Rows from block 4 of the image encoder, named by matrix and row number. Each number is 500 + 40 x the weight over its row's rms, rounded and kept within 0 to 999. All counts start at 0. Numbers have three digits each. After the name is the row's rms in percent of the matrix's.
# short0: shortcut pointwise conv, stride 2 (encoder.blocks.4.short.0.weight, 160x80x1x1), inputs 0-79
short0.0 111:534572530533542514569482415572582502489515545541504526519550544512561454494506523548494552503496480576482520466517515512514496560466480525470499503541559478484553510539434489546421488434582465470431522472426498531544531553513501523510530514
short0.1 112:492497488445556535522484513505515510499471511523488468475474507429461537497463465541489480509492502487493537564545550493474568547535412470409524475440471476538499509536506572510488580498485531584544499534460478538482429424466546524487617458
short0.2 121:552493479482496487483501538584544514470465501457523504533540552479601444594494519508548390450450535543529478477523490457531483549506511469493514512486421461509532551507477484488491472473478479445501478534494556574482447545532507546495503391
short0.3 078:541418543533512532503454462482513488491489423480469438504522449570520440520478543491575550512462528472450478532559522537530446514436492472492437526502470473495457514519464538431513595415543495557472503467529577512477534495498456514448453493
short0.4 073:449426437378528524451439468448507503437539513438460490447518517454520461514489502487503496472462455530495494460435456493520570573477471537515479456474504470506541442535545500571558480462485471499477484426464477530467435465508492499437492529
short0.5 096:508568433498543469535508504494566452510485528543459532444526556526550454509490522512461528468468515540503498469498470455434509474452481421457557412526544466440562412502477506552508576455543474436491430536467466486502471463518512510538549516
short0.6 101:469509615530535510461567545476468493456473555459473493501463467414498504474471523504560573447476421544490446445520487459512456529451494550481542498485469529501526484495545529474428452452517514487443451534546472439466517537459535499579509527
short0.7 120:535518550464541560498481478485565511467444484500532500500491480485565495477466459506474517501549511502472448382483486502406436498500535500454497478496495422481503549539481546501458497445507443494527574540460407488550538577542527497529531419
short0.8 094:505479514509502544567488515538459569557467502555472449483469509529453533563455505463469466515434520416522523468597425519511558533455496476505460502492580497445509487521494483542515464495410438549486515471412470520514488512532486508471587497
short0.9 092:569515522496530588524545565524536485499516582482532484522508483525493466518467505531494469539522520441485488455559461481559469562449481429509461489462420475480458497468432502493503532480531437459474559552518446469473526431593472430465516465
short0.10 108:531386503519539516534500515448523496569506452493455464420481515492517503459503536521564500487404530506547519517452497566503601487488545528452508453525434477544514504571499488575486495465531484507429432527516518435465472527535472505484448517
short0.11 109:471483494520542508505471526497638566504519553506500513401504514437603487451463502484464549538486537591521458522557500511591479463518482491491488452536523492483516486479440507487518464506419534496529480500530525512497507465468527507556586488
short0.12 073:497426469438551503417441496475488562484512480484505476524502455511519492535481453471475486580465436539460525501437508454470513469492487479495514459408480483477551479508427526608436431469472501527567448442540479505508484478505472480452476435
short0.13 097:536516577456528524424548503533545470544490559514546404472468571366488459519473491481478410503512534480480548502557481463494488497535522534487533449519513529497525499491560476480569471555493548534534493476511442541522496549476517561525469490
short0.14 100:542480552522513478522520464491449448476538444487513445407524426445559545497456469525527465556499618465567526577490508541520482547487473530449492464472481500475539501582463507501416479518501556486516469501569513490552482511534468481501479548
short0.15 118:527420537521499571562483463561485493510489482500485484497475478464489502564540510453473478525425487443539488548509487479488526465530487466513509598487495477440551495462503538653476539417550476507462526481461459484572491535503551548504481485
short0.16 107:433473419468534526444397504449502507501460458562581490469612528466516474471497509462505482548450519546493476549553445560554444529444462443508497524508505461529457512508504497537507516515439460518519491464513465424537467458470508476497470538
short0.17 103:500562515517557553535548507496537456480464505489437480457481486509441469551474466498588467518538515494502523434525485460525461499471485489488525450543498495499513410516549482534500546480493531555464458395487396497504455509628489510526552487
short0.18 100:541485511605530570536500472520486506473525526504435500475486476486485512506484539501503581535507595469599582525525528557472467468517398488510483472476563502467453467520487437567441534451495486544475477463523516496449515552559527496464516498
short0.19 093:510411508478516550565527453553490491466498501448462485468500485402466478511518529550520455528513553513490510470464414480575534495464487471453503528446534515458583481539521464564470559524456521522529438514467502446457526524614538537494513501
short0.20 101:447449505498521507502440419462498516499528443418536478484493513483519488463519529436515528573467596571506430524557469463541473520520457524463486503487508473474502387494482504542478544451571502555469501479419508465473455512577522514503535476
short0.21 106:437467462494483541514480529510567462546515442440534491498567518399434492549528509403478396514496503462512474509481526486521514509516426548509476480503487532431547470492494516469462532511428478521522477524526405512510563529460502486578535508
short0.22 084:487521518516500540498523478474568530514489450378460547515483563493540489431452507521551561487574546515493554516451478541474566414474481530561524448494524494537511500502444498455578561444512498454537495536563483540542514485441505521530528483
short0.23 106:499522475467465515535511446478585496474501516551539492467542453513558438424488487522516582532496499547531409545512543401563511477435521533505456417470476504502472455472478471471482515482469475523473427484543494452451495421541442477482497493
short0.24 133:445457480471469522546497482601450475428548518572565511491469496518478499502528474474567519520509478495504498483452555507525454436529448584488435417521547484500490520521538472492458512535444461488478437500531470540478464549547527571564433495
short0.25 098:526521518650482543474554486499504502516452525457529493478548581469507539518530487471533520475513451500510520500564506508457442473504530467462449523536560469472484408422486501463477507539556507416480431452459449449452517507484477488464481468
short0.26 109:505416527505493486462480526521431463506504518490486505566506433463443531606524476484540500549564513420528468551541523520446530448518468487428509599480525532523492485510480483572442554565485527549480519496507494489455445522574470521474541503
short0.27 090:496472544420531449495445573482527433481471557504488550538513497545438532567547491457489485461517458422471524524529520533463540509456489436568537491440539471426506520511442470450473521454482563481540542472588485483468497559483503482478486447
short0.28 133:490474473485469469498528452482521507577505471404528527494464420457533446472548463509478457514515511521511538481510498514487501529560541480458521591566477501544432537523502479484457530491483563454490461518516507588493421508598528559465417480
short0.29 120:567524531449513480522461494549568515536442487528508525579492520486531515565450500463518468475492513540504487488558515492432405441497485464465468477445539482539501476491510526453497567461382552576469441485495442501500534560483522533457467541
short0.30 087:546541481534441569542543468511508524487441450552437515440482428493476534516551475507538493478448447434557478444443463553464490518533502473518496481511461467541433498456420451481525480534515520526497478476490495462475517528420456489492619525
short0.31 079:511458471484490473413489600501528527446496551528483546502580443482463413555492468503441539498544510456456516481498461445515490487524493548482470522498479459424516476495566415502469516525486480493548441561530550440528489522495583505473507440
short0.32 093:445461476449534453479456454482471549537509510504468524501503480508458567572447483542546476520463559512441566496505470509532583525538532475528544488551476496441532483516489510474468468517503442518465368445523440476508455490597489545534531520
short0.33 102:474568460488535601481548532549489548490451525516476510546566548456471495403507464506539542472516522556497464516545488591592420498502510467458458529486509527486447485469504530469526517500434455497475493421451477472442558483485462497514485510
short0.34 057:524527519460453437465467462511517452525577527498447500505412473526476508453462547511441506482537471504499460481512517515483503447492455441496454546461484483486509485504469583531435504494380463470468454447436404490514476494507398492468488475
short0.35 088:553462497485500502496473551425459536574481519452453508453364492515528457443506506480488471495572477577454459496499462529527570465516521594484471504484487431489551492504509489492560517538539479439489515523540502546471475488527435507519468427
short0.36 100:502453482501499457461516523459504502465543503452507529485565517471538460425534493547488556468442531604459497466542472444471429500534528538569466480508492522536521458550493495493518572514455524476558406430552435448485474434552526482512522513
short0.37 114:481540555512464447463510444490479511543522550552499565515501479521464598443527508488503535506487500469488517510449521516471508441627489443440498425558573463455469479474456480496486535535489530481501447518556474464542460496428497513479486591
short0.38 106:495518496535423451482474497436469522451488560518487461502523421475489503567499515504504437533523498494445461496476443527486555544476448491511527539500536520408533523495481506529416617528512478575499529430484486526455460484563419455490480522
short0.39 083:539523493486469499565460492490481515471452507522436478485430538504549508442558534496578455443500440406511493599463489472476527522485463532537526516515540492474481509432430416533465519487481431478570505430495509430536505518509508458517461454
short0.40 110:512470492505497528497557464518549497486491489500483546419584497507561431423439451530493615491483468636500516489475490438508438488495509536517528436515502575470551447482496511544527486515514573524448496491502514483515542503486525479478558489
short0.41 092:461495445384478468453521510466502468434550554541525474508521431512489525534505481536478458467500548453448450443447496477516589553519548482517529572530483450515516482439501503495466413481471492456465448467508529452433477476560484539548491489
short0.42 088:483467400540485530487432495541573484488511506515568467532499516492477496497482500485482518524503467509491549430558484496501480493507522484460570467487514491663461435534518554531453430470572519477488484478529496458563497519529563487530569489
short0.43 098:436500440486498457500447455523488485510505552458463479532466498490440562548516515458499484556472545449520530531519496574565449558537546535539541475514554495509422482525471471566501523430457557486540458441592524497515406505472493494455490472
short0.44 098:483509449524444476522505604500523521542504474499512473511519486501490443464520542457560501490458500522447478508490449434457475546539511553465443508476409590488466447472569360453542496473468480527528431481520493526496466502447529522514496491
short0.45 113:502546576464553490533533447482509530492508470459480530456474523528497479507468547426432529480520497489408484471456546486489501547561538437461484444529555589471537522533497420530469461557473516516453415451490527490474512530516489506523535598
short0.46 084:501467486510502453549507426539545423478483482510546530571549469491558510548460492513457480533491455537554581496558537439496467447481545563479558501450527468517516458503570474508457474503455468544585501560527560525501476535468501582512546529
short0.47 065:469474442442411470462474602482504501493434473528498538449532490539453422437488473488492457445481492473479450464469480461475463503548429505532482507518499434531499440462535450515459464406477465465501505482475460472428469421519477516518503460
short0.48 112:562483496471549557538572506582610516515527487517482538499454566506548541539481503527540493479512496466481449493404518440474536453428506469473429460481530528540544555491482478520510505490441534468517422506488528482460473541426483520545528539
short0.49 090:530530498465561600486558543526520497510446464484490478467561525432448556524557464460514513449504480539517444534502445437555532471500503500540543461523413458566434479490490506504537481502461548515475584501468478501484432448537486483430456498
short0.50 103:537465539518531520476438491535484462512399428476583468590593504481482473457511501486515521484499539561517479539526407520545452518506530598524596477507519467495470466489527475469535484466500508549555483463565492475494496486505492464450489462
short0.51 110:550464470513486452470542530483445458454563555472453537446485573527482500442482511595470510545490538532536534496581540483472495479418529608543449503503499466502432465531472504522475499591513485498521481446558539492509470469545500465494474461
short0.52 096:508466479446500419490539424523519492490426529495481516495437472459528512461459530551503533582493477464430544443530491486480503524455594504465555490478590531569475484528510485511553536576518501508493563431473514500461538509421473475525541524
short0.53 092:481525516500518536457442530520515473437533480490567514555523535513491544601468478487489425516595467542481457563483497485518483476478429477547456482480467550528509538553459439524487541499506539444478428519478540583542496450419518526454536496
short0.54 115:448427492508470560527525521542419513445516523539577534563597578485518480437530481452538449517526467493542488508448498543526479488451551498438507470492483507440529530519479472458528542499472495451547502444527494507493414455510505569569504468
short0.55 083:575488453480469553544489499554558593567527506512496535503488579496506546540531542462500519463548569551526470543543507509530496499483506468434482473492472554492530480454496559435507521469448511511524522509499468498535455552499601601560509543
short0.56 107:490477474514562476430443539464452481420461513500523532472488506472526464476529538565487516499499498593491558476480530485456492461544457492458532497468523540524511468551521546561430494533626570533447526459527589485542526502465492481493553475
short0.57 076:462459455461463547473463546502508540557535529453470474543453529590555438504560502433420506452540525525477441517494483533467484562521580561427507468508474501492503480526510531541444475512440506490515494484513492538442489591533463525497482425
short0.58 106:538467495520558505518504486530429549469514478513431499472476480491506570568463527515475442541503557448496518474461564575515545539474514516573496506468484507389498481491512478517544518482514531471426471511615474541530533453570469486516423498
short0.59 087:482522469474454452517504501412578495514418528449567501470515501471503562508530503536502464451471590506549496508496547456479519478535528523487473483455481568514470476551530509460513535444557456546514531549520550459488486403599438516465500529
short0.60 122:520426473444542538567544537512523524507511437423435531487503560486438496492505504559515479484509540587565556476485507524536602499524493541565487446473520582471462517554495526477519460537455489463460466516492498514480502542476426555524552501
short0.61 080:539566479479538506490473557469409482508499539527559440603493446464540467510545486465437486468453548470530486508456457532530487487499496496546404407541461499520471477499514537615506436437529527504494484518533537466492509465478489505492457485
short0.62 100:458510524435500460554529528529515444463481539501487491450518546493496505556516499474498525442553562505478482506542492532402534449488538582544448493494501514463473520502546550589529470499435521503479354518473514457563499541547522506536542502
short0.63 114:481483533452486543448521498498454501499560476456515546514512476557478534483515535529488547436522491466500513525496529527530501484582502594501512590538519550610460530512480523519575465518484508496435518432485531527533579536384546520468505501
short0.64 099:469465564492558478449491533496425479482496466489470517519516518545503500519593565557542477546538537505551518558456517521446433490484500494454451492465508538540525580540514501545543533472542501485527569456503614548529501564481511560564475505
short0.65 108:504520459495479504486514486519548635448535515500428478594559552596461534447474503449565599413513512486517514481478483483478536505475525494404445473506499485476486541537511503494509501565492474478502554529554466490509501480482520504519539485
short0.66 109:505496455487499494490453536479479480536562534430456484501446487470540539467525549516509490523506544474515492487484506508476621483490559583458455384490514572444559497604553469559470539523537438502510518546541494483520471495510521450471491489
short0.67 108:551616567581547460487495503460555473553511520573595489490491468507524440433518540484537531510513464461494530557514496493484491527490519495511500555432479554475498504513530522463494439482527542422489587497465464541485539523554559505545513522
short0.68 099:520471531490528558452480550519562510421470562502531521500475496489555438407483489525519569499568495565458474512492574496487523533426471489526496399447516475575490436437504488509511491426552522533449486459538463498455510493475476483522532531
short0.69 121:531565445493490509495442467524530465515529520414367490425473513513516495517502507503503470535595501497497545503494506510443513581459618508524566536486556467513445528449496536489517516489536528461458446508562501444482464522523493530511494471
short0.70 092:513562555528445486496485527447583490506457527544526509510560415504532505478507491485506529549537525561484418486443475398503522525507485514482505530519508487576524537432535472486419523443463464475510572473525487499461567415524451448500504517
short0.71 120:523550518523493537503517519490410501465497399441491503542539512483592434504553539480541431548514527535513560496525493502492492517505507427501580499472498529465499450508472440445515418499582498457503539545499507475438582534510486453515511554
short0.72 106:496501502511554434530519468521501467510503506461531496608529485568518470501511529493479434490513514538499454524483492510553438518500489501500523527525481588496435474511500497497501522525553434452473545487571429432564463542575600448518478411
short0.73 118:471481476528496497443515534498623499549531499478469468575549516483379525582443497478564467494501545487459471502451472515472436468531486568433532442459512557489493521504502542488472433471535498542511482505521533506496568463517568483494533524
short0.74 108:499528528451486444497517502525615457467520394500512431427515507520363475487503445499469510475561515528533507530540507494503505468507471522494528588508508508478426503473479524551549496518540527510522564545479477517530543542513577489522466463
short0.75 110:500511473507523509501506530508402477513461522508485485526431486491405538602454456471515440475480607417492521565503493500477512536505463403509510597514534530496484502528495476519509531514541491492495455503503515495496474547588550472506416507
short0.76 095:534465551511541447536536471574464452532485487484446540532514506587441514469452512499494517437456518530504574562526437514465449523577529469487502478486541495495493534484525502485527490430541433540419530434490530553553509448534504580504485551
short0.77 101:476445475523537590393510519531483470482517474499563527382554514456493511456540487492571415452487423517505431512463479513499513501501507517485477493477564478533439549491537468437555548454500514507554480481524520485522522526525537560534483536
short0.78 117:487511565470530535496457519517426455468513474572472529509412548524477443510498489545513494463534520508521521571396507512541508510488542542471488455538550476572470541463523477487513497531458420557509483426478580456450525444536569522470527496
short0.79 081:548488518468483504567480487449556539481518507532460562531396519452519490480474558531480475507470446547474550513472549490508387506552590474480541446484479440547443536475510475497523522503491519547525471451528544415485477494521504465494553576
short0.80 078:474486509612510523553560518488458507538479468574457521502480584438445474551502462477551505538531520561430451528492428450534477495507465504488493477447532463470468456476526474502469442461454492456495512417483494468476416501512533567466456525
short0.81 080:524444467501479476523483473472509545460509482580529526504465407548482496408552505502520515498453523489506530529492454557462442509502472533597486486441479553488476493487571542484469491464614511578502495522519486507477524559510448458459543418
short0.82 105:431462455487535460579491519545508530544468541412490533482521513505541534542501470453487581535536509543474445531523492455493464509443529612413500544549483450521492511505485502628514513508461561519473551496482510524519516502465534487459493462
short0.83 115:461505471517498524497483449609462496512480521458474486534488460394522470585506507466514462428506483507540468521526505629516484511500412535493555522491529564543539492498508504487602498485486495461424525495461450488511499523463490519507429479
short0.84 111:526394485461494476529483595565533472545433490510481509529499535490521522572516510549503497504443493516516517530480488557459383502477530499528492374558435503506541524474522524506502530491510453496586509561471491500449469495496446495516521549
short0.85 092:536476486545491512541472522469529512486565489479542512483551508513567428441447495551491650490515498509505490519494513493537441551540519601501471457496499475549494497548484425483440508495520471410463475427511486497480532478530498509495593481
short0.86 103:547502449476511494520498388469454466493470477451504472481509512457471485485517514490508553556450513529502443460504457476445491617513524553440505505553554509458487497463541503497429573488542443532610451556489554454454488474503465507471511478
short0.87 102:507472530439478553532540461503542535476507492537498485526558515456510532425573467468458549562554522478535489444530501408468525500545475585443479450533525489562517551507527535537478448515475516476449571468499483545441538485402495536503543521
short0.88 112:521516531535477620492548453517453465530498529589486474483446495486492473563447507481541474549415482433533491514511492445438552453567496464512494436496523503510563502570545465514513614528525494471515468493500472459519524513468519476478454545
short0.89 052:470504462482512500509525477573465539481534451510498482444490492487492492501518454434446470482421525518444417451463439434446462481479439491529577454457486527526432527462477496453480464494533452574468419464530480512515555432519570543507517524
short0.90 101:431542493506507491507518493537467447458519551470414498511597565502475416493503501510578575482508512511529487464532455471492523574560536499475452477566480451554441506442484457458495532446542535515543462441501549476545533483473457524473491553
short0.91 091:453432465402459457485480511520536435552451498430491489453526536427604518484490478449493544481520447558498477519520520455520515425467590542525529508522481428461478480500534468485534455520501483501470499506492469473501533495609445513520483504
short0.92 121:484534528506507543538500465480549474470476519469473484434557506516579429432481457508463623497460526609499536445495502450476430498487527599456459454521466458501528495489550490529497509524418546538501558510516475526482499503503545522525531497
short0.93 106:576525425492565545491534482501506513516524534506489506538458503529522493579495480499496554537528518527541390545513501441474461491487427513436502458544524417506462516500525451590455508447502473422423479464527521528534475473548560531470481478
short0.94 094:526456484539593481485430462476523446459449484515554491513491477474457448468486512492470514511438476569464540480522468630521509524450475472528521496477394473526477549539460470495548530447483491538562492534503550547536487445480558439528500491
short0.95 102:548570539565521587548495556524504503455494549475471477505477495480451446480550522495525467484528572490505491459521495531530526490474470497515459417447490475511432510421485466507515474460428503545403439460455503524533512479605477452462522474
short0.96 119:497545444414535498485496492536420469474462571552498516429556572476527461506470493477540523498510535495544515510514547585503502457503471512492491594473575503462476506433520488502464528528392496503532520479518521544479504526447507569592521480
short0.97 092:546539487531513528551514492539576528563497515554535588545495547417542452501479464529518542465487503542537524444494511424504521469542486560487503470575490530531492480549483509497492485495431488525441544528464427556565561514445545537573479497
short0.98 094:557552582478492453542526580529457498498504486483522473533521445488474416499486453472513525555568506470506493542477542509512509490450505487469445464548503442489437515523541540512476520597462598459554548573573553496499524510490470551478487469
short0.99 095:442529469465447462475549454468532492527474492508535549505547482504534563508570464511560444468468508597513538506455481507470466470515533463484506455517485581333474450434511512516494505466480529569517504511492487464463481572518514477502489509
short0.100 104:516552500547501482506559542539517530520521503583553515543474523512441503572537491488512406489471512487489468505463529569522588453524538350552574508485532478481484492478475509480472473562533478477447448480549463471533463506467473491480471533
short0.101 087:535466576494525538520508520435496526514486543488454465569534488518477513539484430419526510484589540461510500484481534483380519449526445460499461585465501476558445522526520513479505444478500521415477484482515444473511480497493445427562514493
short0.102 106:524460490461542475451460481544426514512531492484538483539436479519424627543529568482519419459580477412484489535450510563502534516477488515488551584503479445521515541495465463531492544496486478507512493555510450497498494537487505529555455541
short0.103 089:602566505414464458528537503448536464449414478426442481547523505509525476498468523485540445455515471496535476476514510477465479473493510516507476492487564464557505506503499471497597513447478536516413539513476479565474437573456506533535455528
short0.104 091:425435551480503479494530449527499452531429512470527507587503434463510560485495538473489497504479532512485521464443489529533414517482522576475475506581478456470533507472482558462445492503424508560540466549545446568480423464545477509514520536
short0.105 100:513490491469499512484532492504493440422446517452450468466552462573463486523511497485527550501491467501507466454513480501433487389510493501484465537455514427505512497480487451588548528543545512612513485501463499452595492449430488447529535466
short0.106 082:495518489467511524456514532493419519551518490488551468565506501523436513471482449588499427455508531513506534494475510498474469491550520467574486608469434444513468498454487523539539460520467517510535459449439482465497486496498494500448358542
short0.107 085:489483524444487483508571443488537516493501469496445419449481461531478499515504489519544501487634518478441484528462516513503473538527464530472490524518552564493524492428417535469495568509389471545539454544531475476494533523509476459446431477
short0.108 113:538559480563501585551506544466523449495442506482460495509558497492478479430542465493502470550545504584559492473489521499535509410514453409588498456432482495488457470474440516447504520543563490519522497537532486422522534441484490506493468479
short0.109 086:419472439495510503433510499487436563470537511516593481572484418490498523476490529546544486512473484476536449478517469601472553494486546546508505637524492478456513531575553459538491496506465533500451523501493474523543521462501479480465508534
short0.110 090:536462538480476496508548508545463491504527516484435471572429458502465532579514538526475470549531531485553437529468487513486503461508454488475492512528533461549475537489529470448552588568388458519467542523464510503462430455521454533456417507
short0.111 095:512505521544452513484497563518464526500541491568572488513517496459541514465435505531504558500531396436541499529486508505522547533525486527525567574506500567488515497492486495464444565421395494500411544486489568508547551502495491463436498498
short0.112 131:503556455513514475511440511496441585558451512520423550516460511495443546447502461505475545460460468482559445509502530512427512490488573437425529428526562475475525557499512524495536472544500527522499429501430471486523534549575525526489534525
short0.113 081:520554607537491518538503560523527447544436515478444510507491491506464446457466460503492484504503458442482585473450417514489516437537438521487491457478505473502501514477560550576453477546498495455427542464502477519529456520482431478471417461
short0.114 084:496541495505495588511484583433395465532535466554580513431510509492435526481538487458451518512517459507534483533545477459490498524482541415543489550537454481513486498490499459487509485540465470443488488456489466514461452525431517542586435542
short0.115 092:533494466447493505434464564462421498504526494533498412550500507496499583445541548517544520532501555472485417460464534568517573569484510505514465449491478516467445504497439511436555552542489475487453506467454482524513592503490526544477458493
short0.116 121:515554493457485456536508544446408431554506491463457474524623594480475518499522459491479468423522510496510489456473503461572490461487411467555470563501442525518502512474493513514473558475499480514475500497481490591509538560476524504537500454
short0.117 110:471527402452477548495524495500499461500443405490460431503490591446480472497519456467476488449544508452479489498539472572502505443465515447537506442478527494502444510502540480504583498582539548557578556487466526502458474518473542494490463460
short0.118 086:491477424567508512433467538495452477515505474549491504478559383473507521529488494564472455532497449557437478531500524500522472535478470491521505596498512532509507478499503552554561510525416528489511535438512467466540559483426487509486410438
short0.119 102:470492454518455469462488588467508504522544516453550576481487540439478471483512517543512513493467495460492485480501527498605400578584502510424503448579522474575474455461490467494459554410514497503439485519490502522482498479488530498496511450
short0.120 098:495468491468490550501525485487526512437471460454548473515484485528493504490492538514473471481537495463477499504480541461417569582525601449416483405519437506535498445523446519444477452557487501531461491500476487534482455525581592526508440523
short0.121 105:466451489504507562505507484487442477464521469474524552430550496479436497438526608466511513501472538515572472456489558585436502477511501500612492459449478492519475531455531487465505433528585515486552523506542447498487551516563522473528482500
short0.122 092:481538572429474482491479467496545496488558480572491497531440423482530442596536556548474480491522541463484490498499498578480467450587507437443425487496524468463541510431535549496471444485487456520488541507525547483558515482506533478558513464
short0.123 082:488497488545506447422456544501542531431483472517551583490425537424485499461539387583495486470537523455504509505496509543486474541448496415514501480546381451486503482511516478552506481467488450445490479529567508477535486502515501483512495517
short0.124 103:459527540540469456567500488442539497517524547541514445551499500553484544536444531477460556495523490451515427610519552478522610473490455480525509557465501498502437509461497557437439530514473507494577469478457510486447509491536515484457563513
short0.125 086:470502506499469463566498548414495498505499539525520518513471482539481420557493453436470501441540490481454562558461518454476520485514571439525493418493568566538466516502549548552549442530459534450554456465457536535462462485468544509492445487
short0.126 082:511539505465499531500593486464502531456511497528487518463523446469396508457526496473442472552501417488534530563501588471532536490506537445590448461522499504540505431469517521491493455501521502406484516501520535440461474490607498471499518537
short0.127 116:453410472555506543516473446491624508539553510414479546476495505551455478543500482465478587446525490532490475530447535473456526537539531509459560534498496454488482501500492493446545492562497539445494468524602506544478467528501478475474493447
short0.128 103:504448508442476489473547579417476511466510504519529537513438531483465470408470507457469489491448491504475543477413537474423580465561456477560452450489516510503508487424501505508476512460491472569537538539498518513513617492524499449485487512
short0.129 117:529490504511505556504510481516452540476426460534507499505477483456552563576470494485441500534525448546516532522541466504508528520514466429497494602511477459568515514508488444476591432533505410517493521462472493476449460504367493543479499506
short0.130 094:524476518527445519452540469532517422471453461527499557469552457534439591445531485485471499450517540443481471493448520431528593451525546525559504539515509477557458561541508512474553419516548469468526442536525468490502525496516468492552522550
short0.131 118:486518454471522519571490559584505518501480480559483458507434472493544469588473547465543448493516512534436507497529550502511452473544515497541498478556517460484491517494579471507529476516447473511473518480475494463453507420445571608585450479
short0.132 055:464496490516526472448482573531429531482564533466507528450499469534473486510453469502404536390559497468504450497484558405512517481547524548501487421476419504471437497481484463554530485445555475552515468542536492531478476458484455529495497509
short0.133 095:434405561525463527506486454534537499579494462512507524507514527539574476420520518517512565530489449523489525532454482473468504538474528571487510524458535487611548496567504517551487530523481542554523516534533580491501548494416502499526493562
short0.134 109:451428446465471528453481547502507451433458523437411472482516541472492548526479448474513511459502474500484470464486520513514524511438449436458513507509526494499481503528478543542613551498626523577529486535456535443466477450487502508475537507
short0.135 101:488575488500531516527539484505606486505453553563505487437537488459528482450544506487473558539462516580537498453550460460518533447490528587561473417507440461576460498478477485484516473510500569508498573529494545538512472459495500522560523474
short0.136 095:519469490492492534515523551443509472491505475462501474473416506514521519483421489491516540517512477478464470373497500502501468551528501507452507557591482493669448514455445515505502455552491474577532497475527480491562507510467470477476509473
short0.137 111:503500516455438549453585528512456447502447559546524528483474458557637475525532477484489467526469515442493511455483493471513530462515447591447519471453524459519550520519433469503470565504522497568537477490464470514497440530438506511476528470
short0.138 075:468517542530515539456464474474454475561498566513516551518529469468434389449590551473494452464494487498496469455469573570447528450591523480475492475493534498477499542490539504520466480469510564480498441526496581522450480496455465513471466555
short0.139 089:472456523517472501543476479488488449505454484478460520533511437474548405449428528453520484483490472545509508566550494541475523436465483507442498484440475503502521531486512523491431528550557611500533558593542571524453558517502515477452457478
short0.140 107:541496479499462613486532486528641487500460505471481559507492515529614501468506411539494528512517484516511467496525458476462473447535483504525451479466544441496476510509558488454535543499543506430438471465513484534511474541458547537542485548
short0.141 098:489479473472500490479493537467510419407447526467446547509477550542577529432485479490505569506487507479527497441485555462492522436474504549524511502486497488502505546416446506505546415608539438495461491546542467474496495501468442486484503584
short0.142 088:557528435517527464459555499501532514463435474509559517488537500479469557482499491476527524516516509543513533477516469459429456458460492437482457423517566530479502532498449476549519484542435575539431444460563459501543468535529561458603523480
short0.143 110:491495447530535451526492527524426582461509504501584484469512498503502461498473446489566430504522484468504452516515466551511418484498520543477544570528477522492473462525495457481517465461618589440428506524454478466457483488502464523455572477
short0.144 101:475518478522490470478544570427480510470547533464499473504503455464450496481466453481478446499587519548475488513511495605479485512466474473461521522518517456514459510461464506458479592584458569545457469433598449498435486506457503471438485491
short0.145 075:505471559503369587486525525519469517488505519498505588467427509542579424470487493461483466461462569463455501533469521478481520433479515455519501470523467476505502569453467477507543490513474492460446497484527502505528447449457554425516466552
short0.146 091:484501544428482478502456512494544585517566582489517485492463582466493456511448524471488483459537563514526502459510486465510478560511477449451484407582543476541541491500523522569533493504470532441541398447518480492447460451504538506499531471
short0.147 089:531488533509530481494497543498418508518495522485497494532500531527538537483495523574554484500503530393565524498563561445526521453488419553500537553487543508450539509525529519491594552481464530493501564485417428575507475495449481561512547527
short0.148 085:503540495521496507553562442513503501568498452503527519463506495484518550497518502530455470471482544467516547474527511545525553492460484504616533545560512441471529507436463464507527493513476520456565585494558557532443515577448532580530428549
short0.149 107:461519527551520498543529498507481472471476500484588508528531442502554505512469517519466555436478477451545465488531513555471479475477514445430538433480497517563553527468534472495456471497620527489564540528406540513466415497508502476431451530
short0.150 084:524562476459525484484492503454436515509520481477500509494496452483470480463440423444454479515553593435593495429501544453519516491476480523480467468487454434522454537479552498513536485467470437503558571542494423534508497484504475584551461451
short0.151 086:518508543501538523436490500553444542491532477459479519497490436545494441578517539474557465463499477540448482476448507530427480507484486498475477475503528525481452527437525478553601543547641560444500478553498555527504539510494461530506509463
short0.152 102:534543442532492528487503453508497487451441526431448577495559492546458509390480500469518552479438514500485541552564475511476510509462543436537589553548512514472435462497501485519500518500495481488562460570554446547471473521529508562542462490
short0.153 120:555487478497453515496514490498564576482458507493567504550474503511457467586529557450496583537543509533533497508495453424509456484493500372497499579521496523452538511453476442505502463511456531505482527461526503481536474544399458477515555527
short0.154 102:472533505513523533501512500501449504523471427531508500567483479485472454520454427449511457497465490500492493486451525510508480429429554497622568457527484532472454524464535492474544495514608465567511574566521536449480458517549450484458533519
short0.155 106:491489492503486520425516535542413464466484482501529475561514487459459561540541497448512421479454476390510480563493440544514563504571463412532471544526523520489456496510446506497553555477473508483560502531522500502514460550498449582462499533
short0.156 121:456523501469546473461514447515502476522538510447523419547492503496442433545458506534508484505484522441522460572498558512485452504462564493433412551496556564506423511457570536500533505463501471534490513501431506549447552508559525502572519450
short0.157 107:513505508502462445504519488506564514552543474507526531515529456548555442449489504518511639493521563487451503542456455397503507516460535593448504494526473520435550435439484516548469470517517514470497501460552494505459521476538427502531463495
short0.158 077:538465456549544492528555553477468528481600447523484506529456401562415526459507445482470478468489497478506488520472478478504455472565525510539508477510492423479494547562511471530463449502480491525545493522447591534552485488496573443506430516
short0.159 110:446486504501522502511479477532503431483457484505445496428404463463449524637554500481536507604520520456498511472490460494487491495491566543452509587507517478557411526502490530544479546480504495536493506473559523509476477552546498473515438482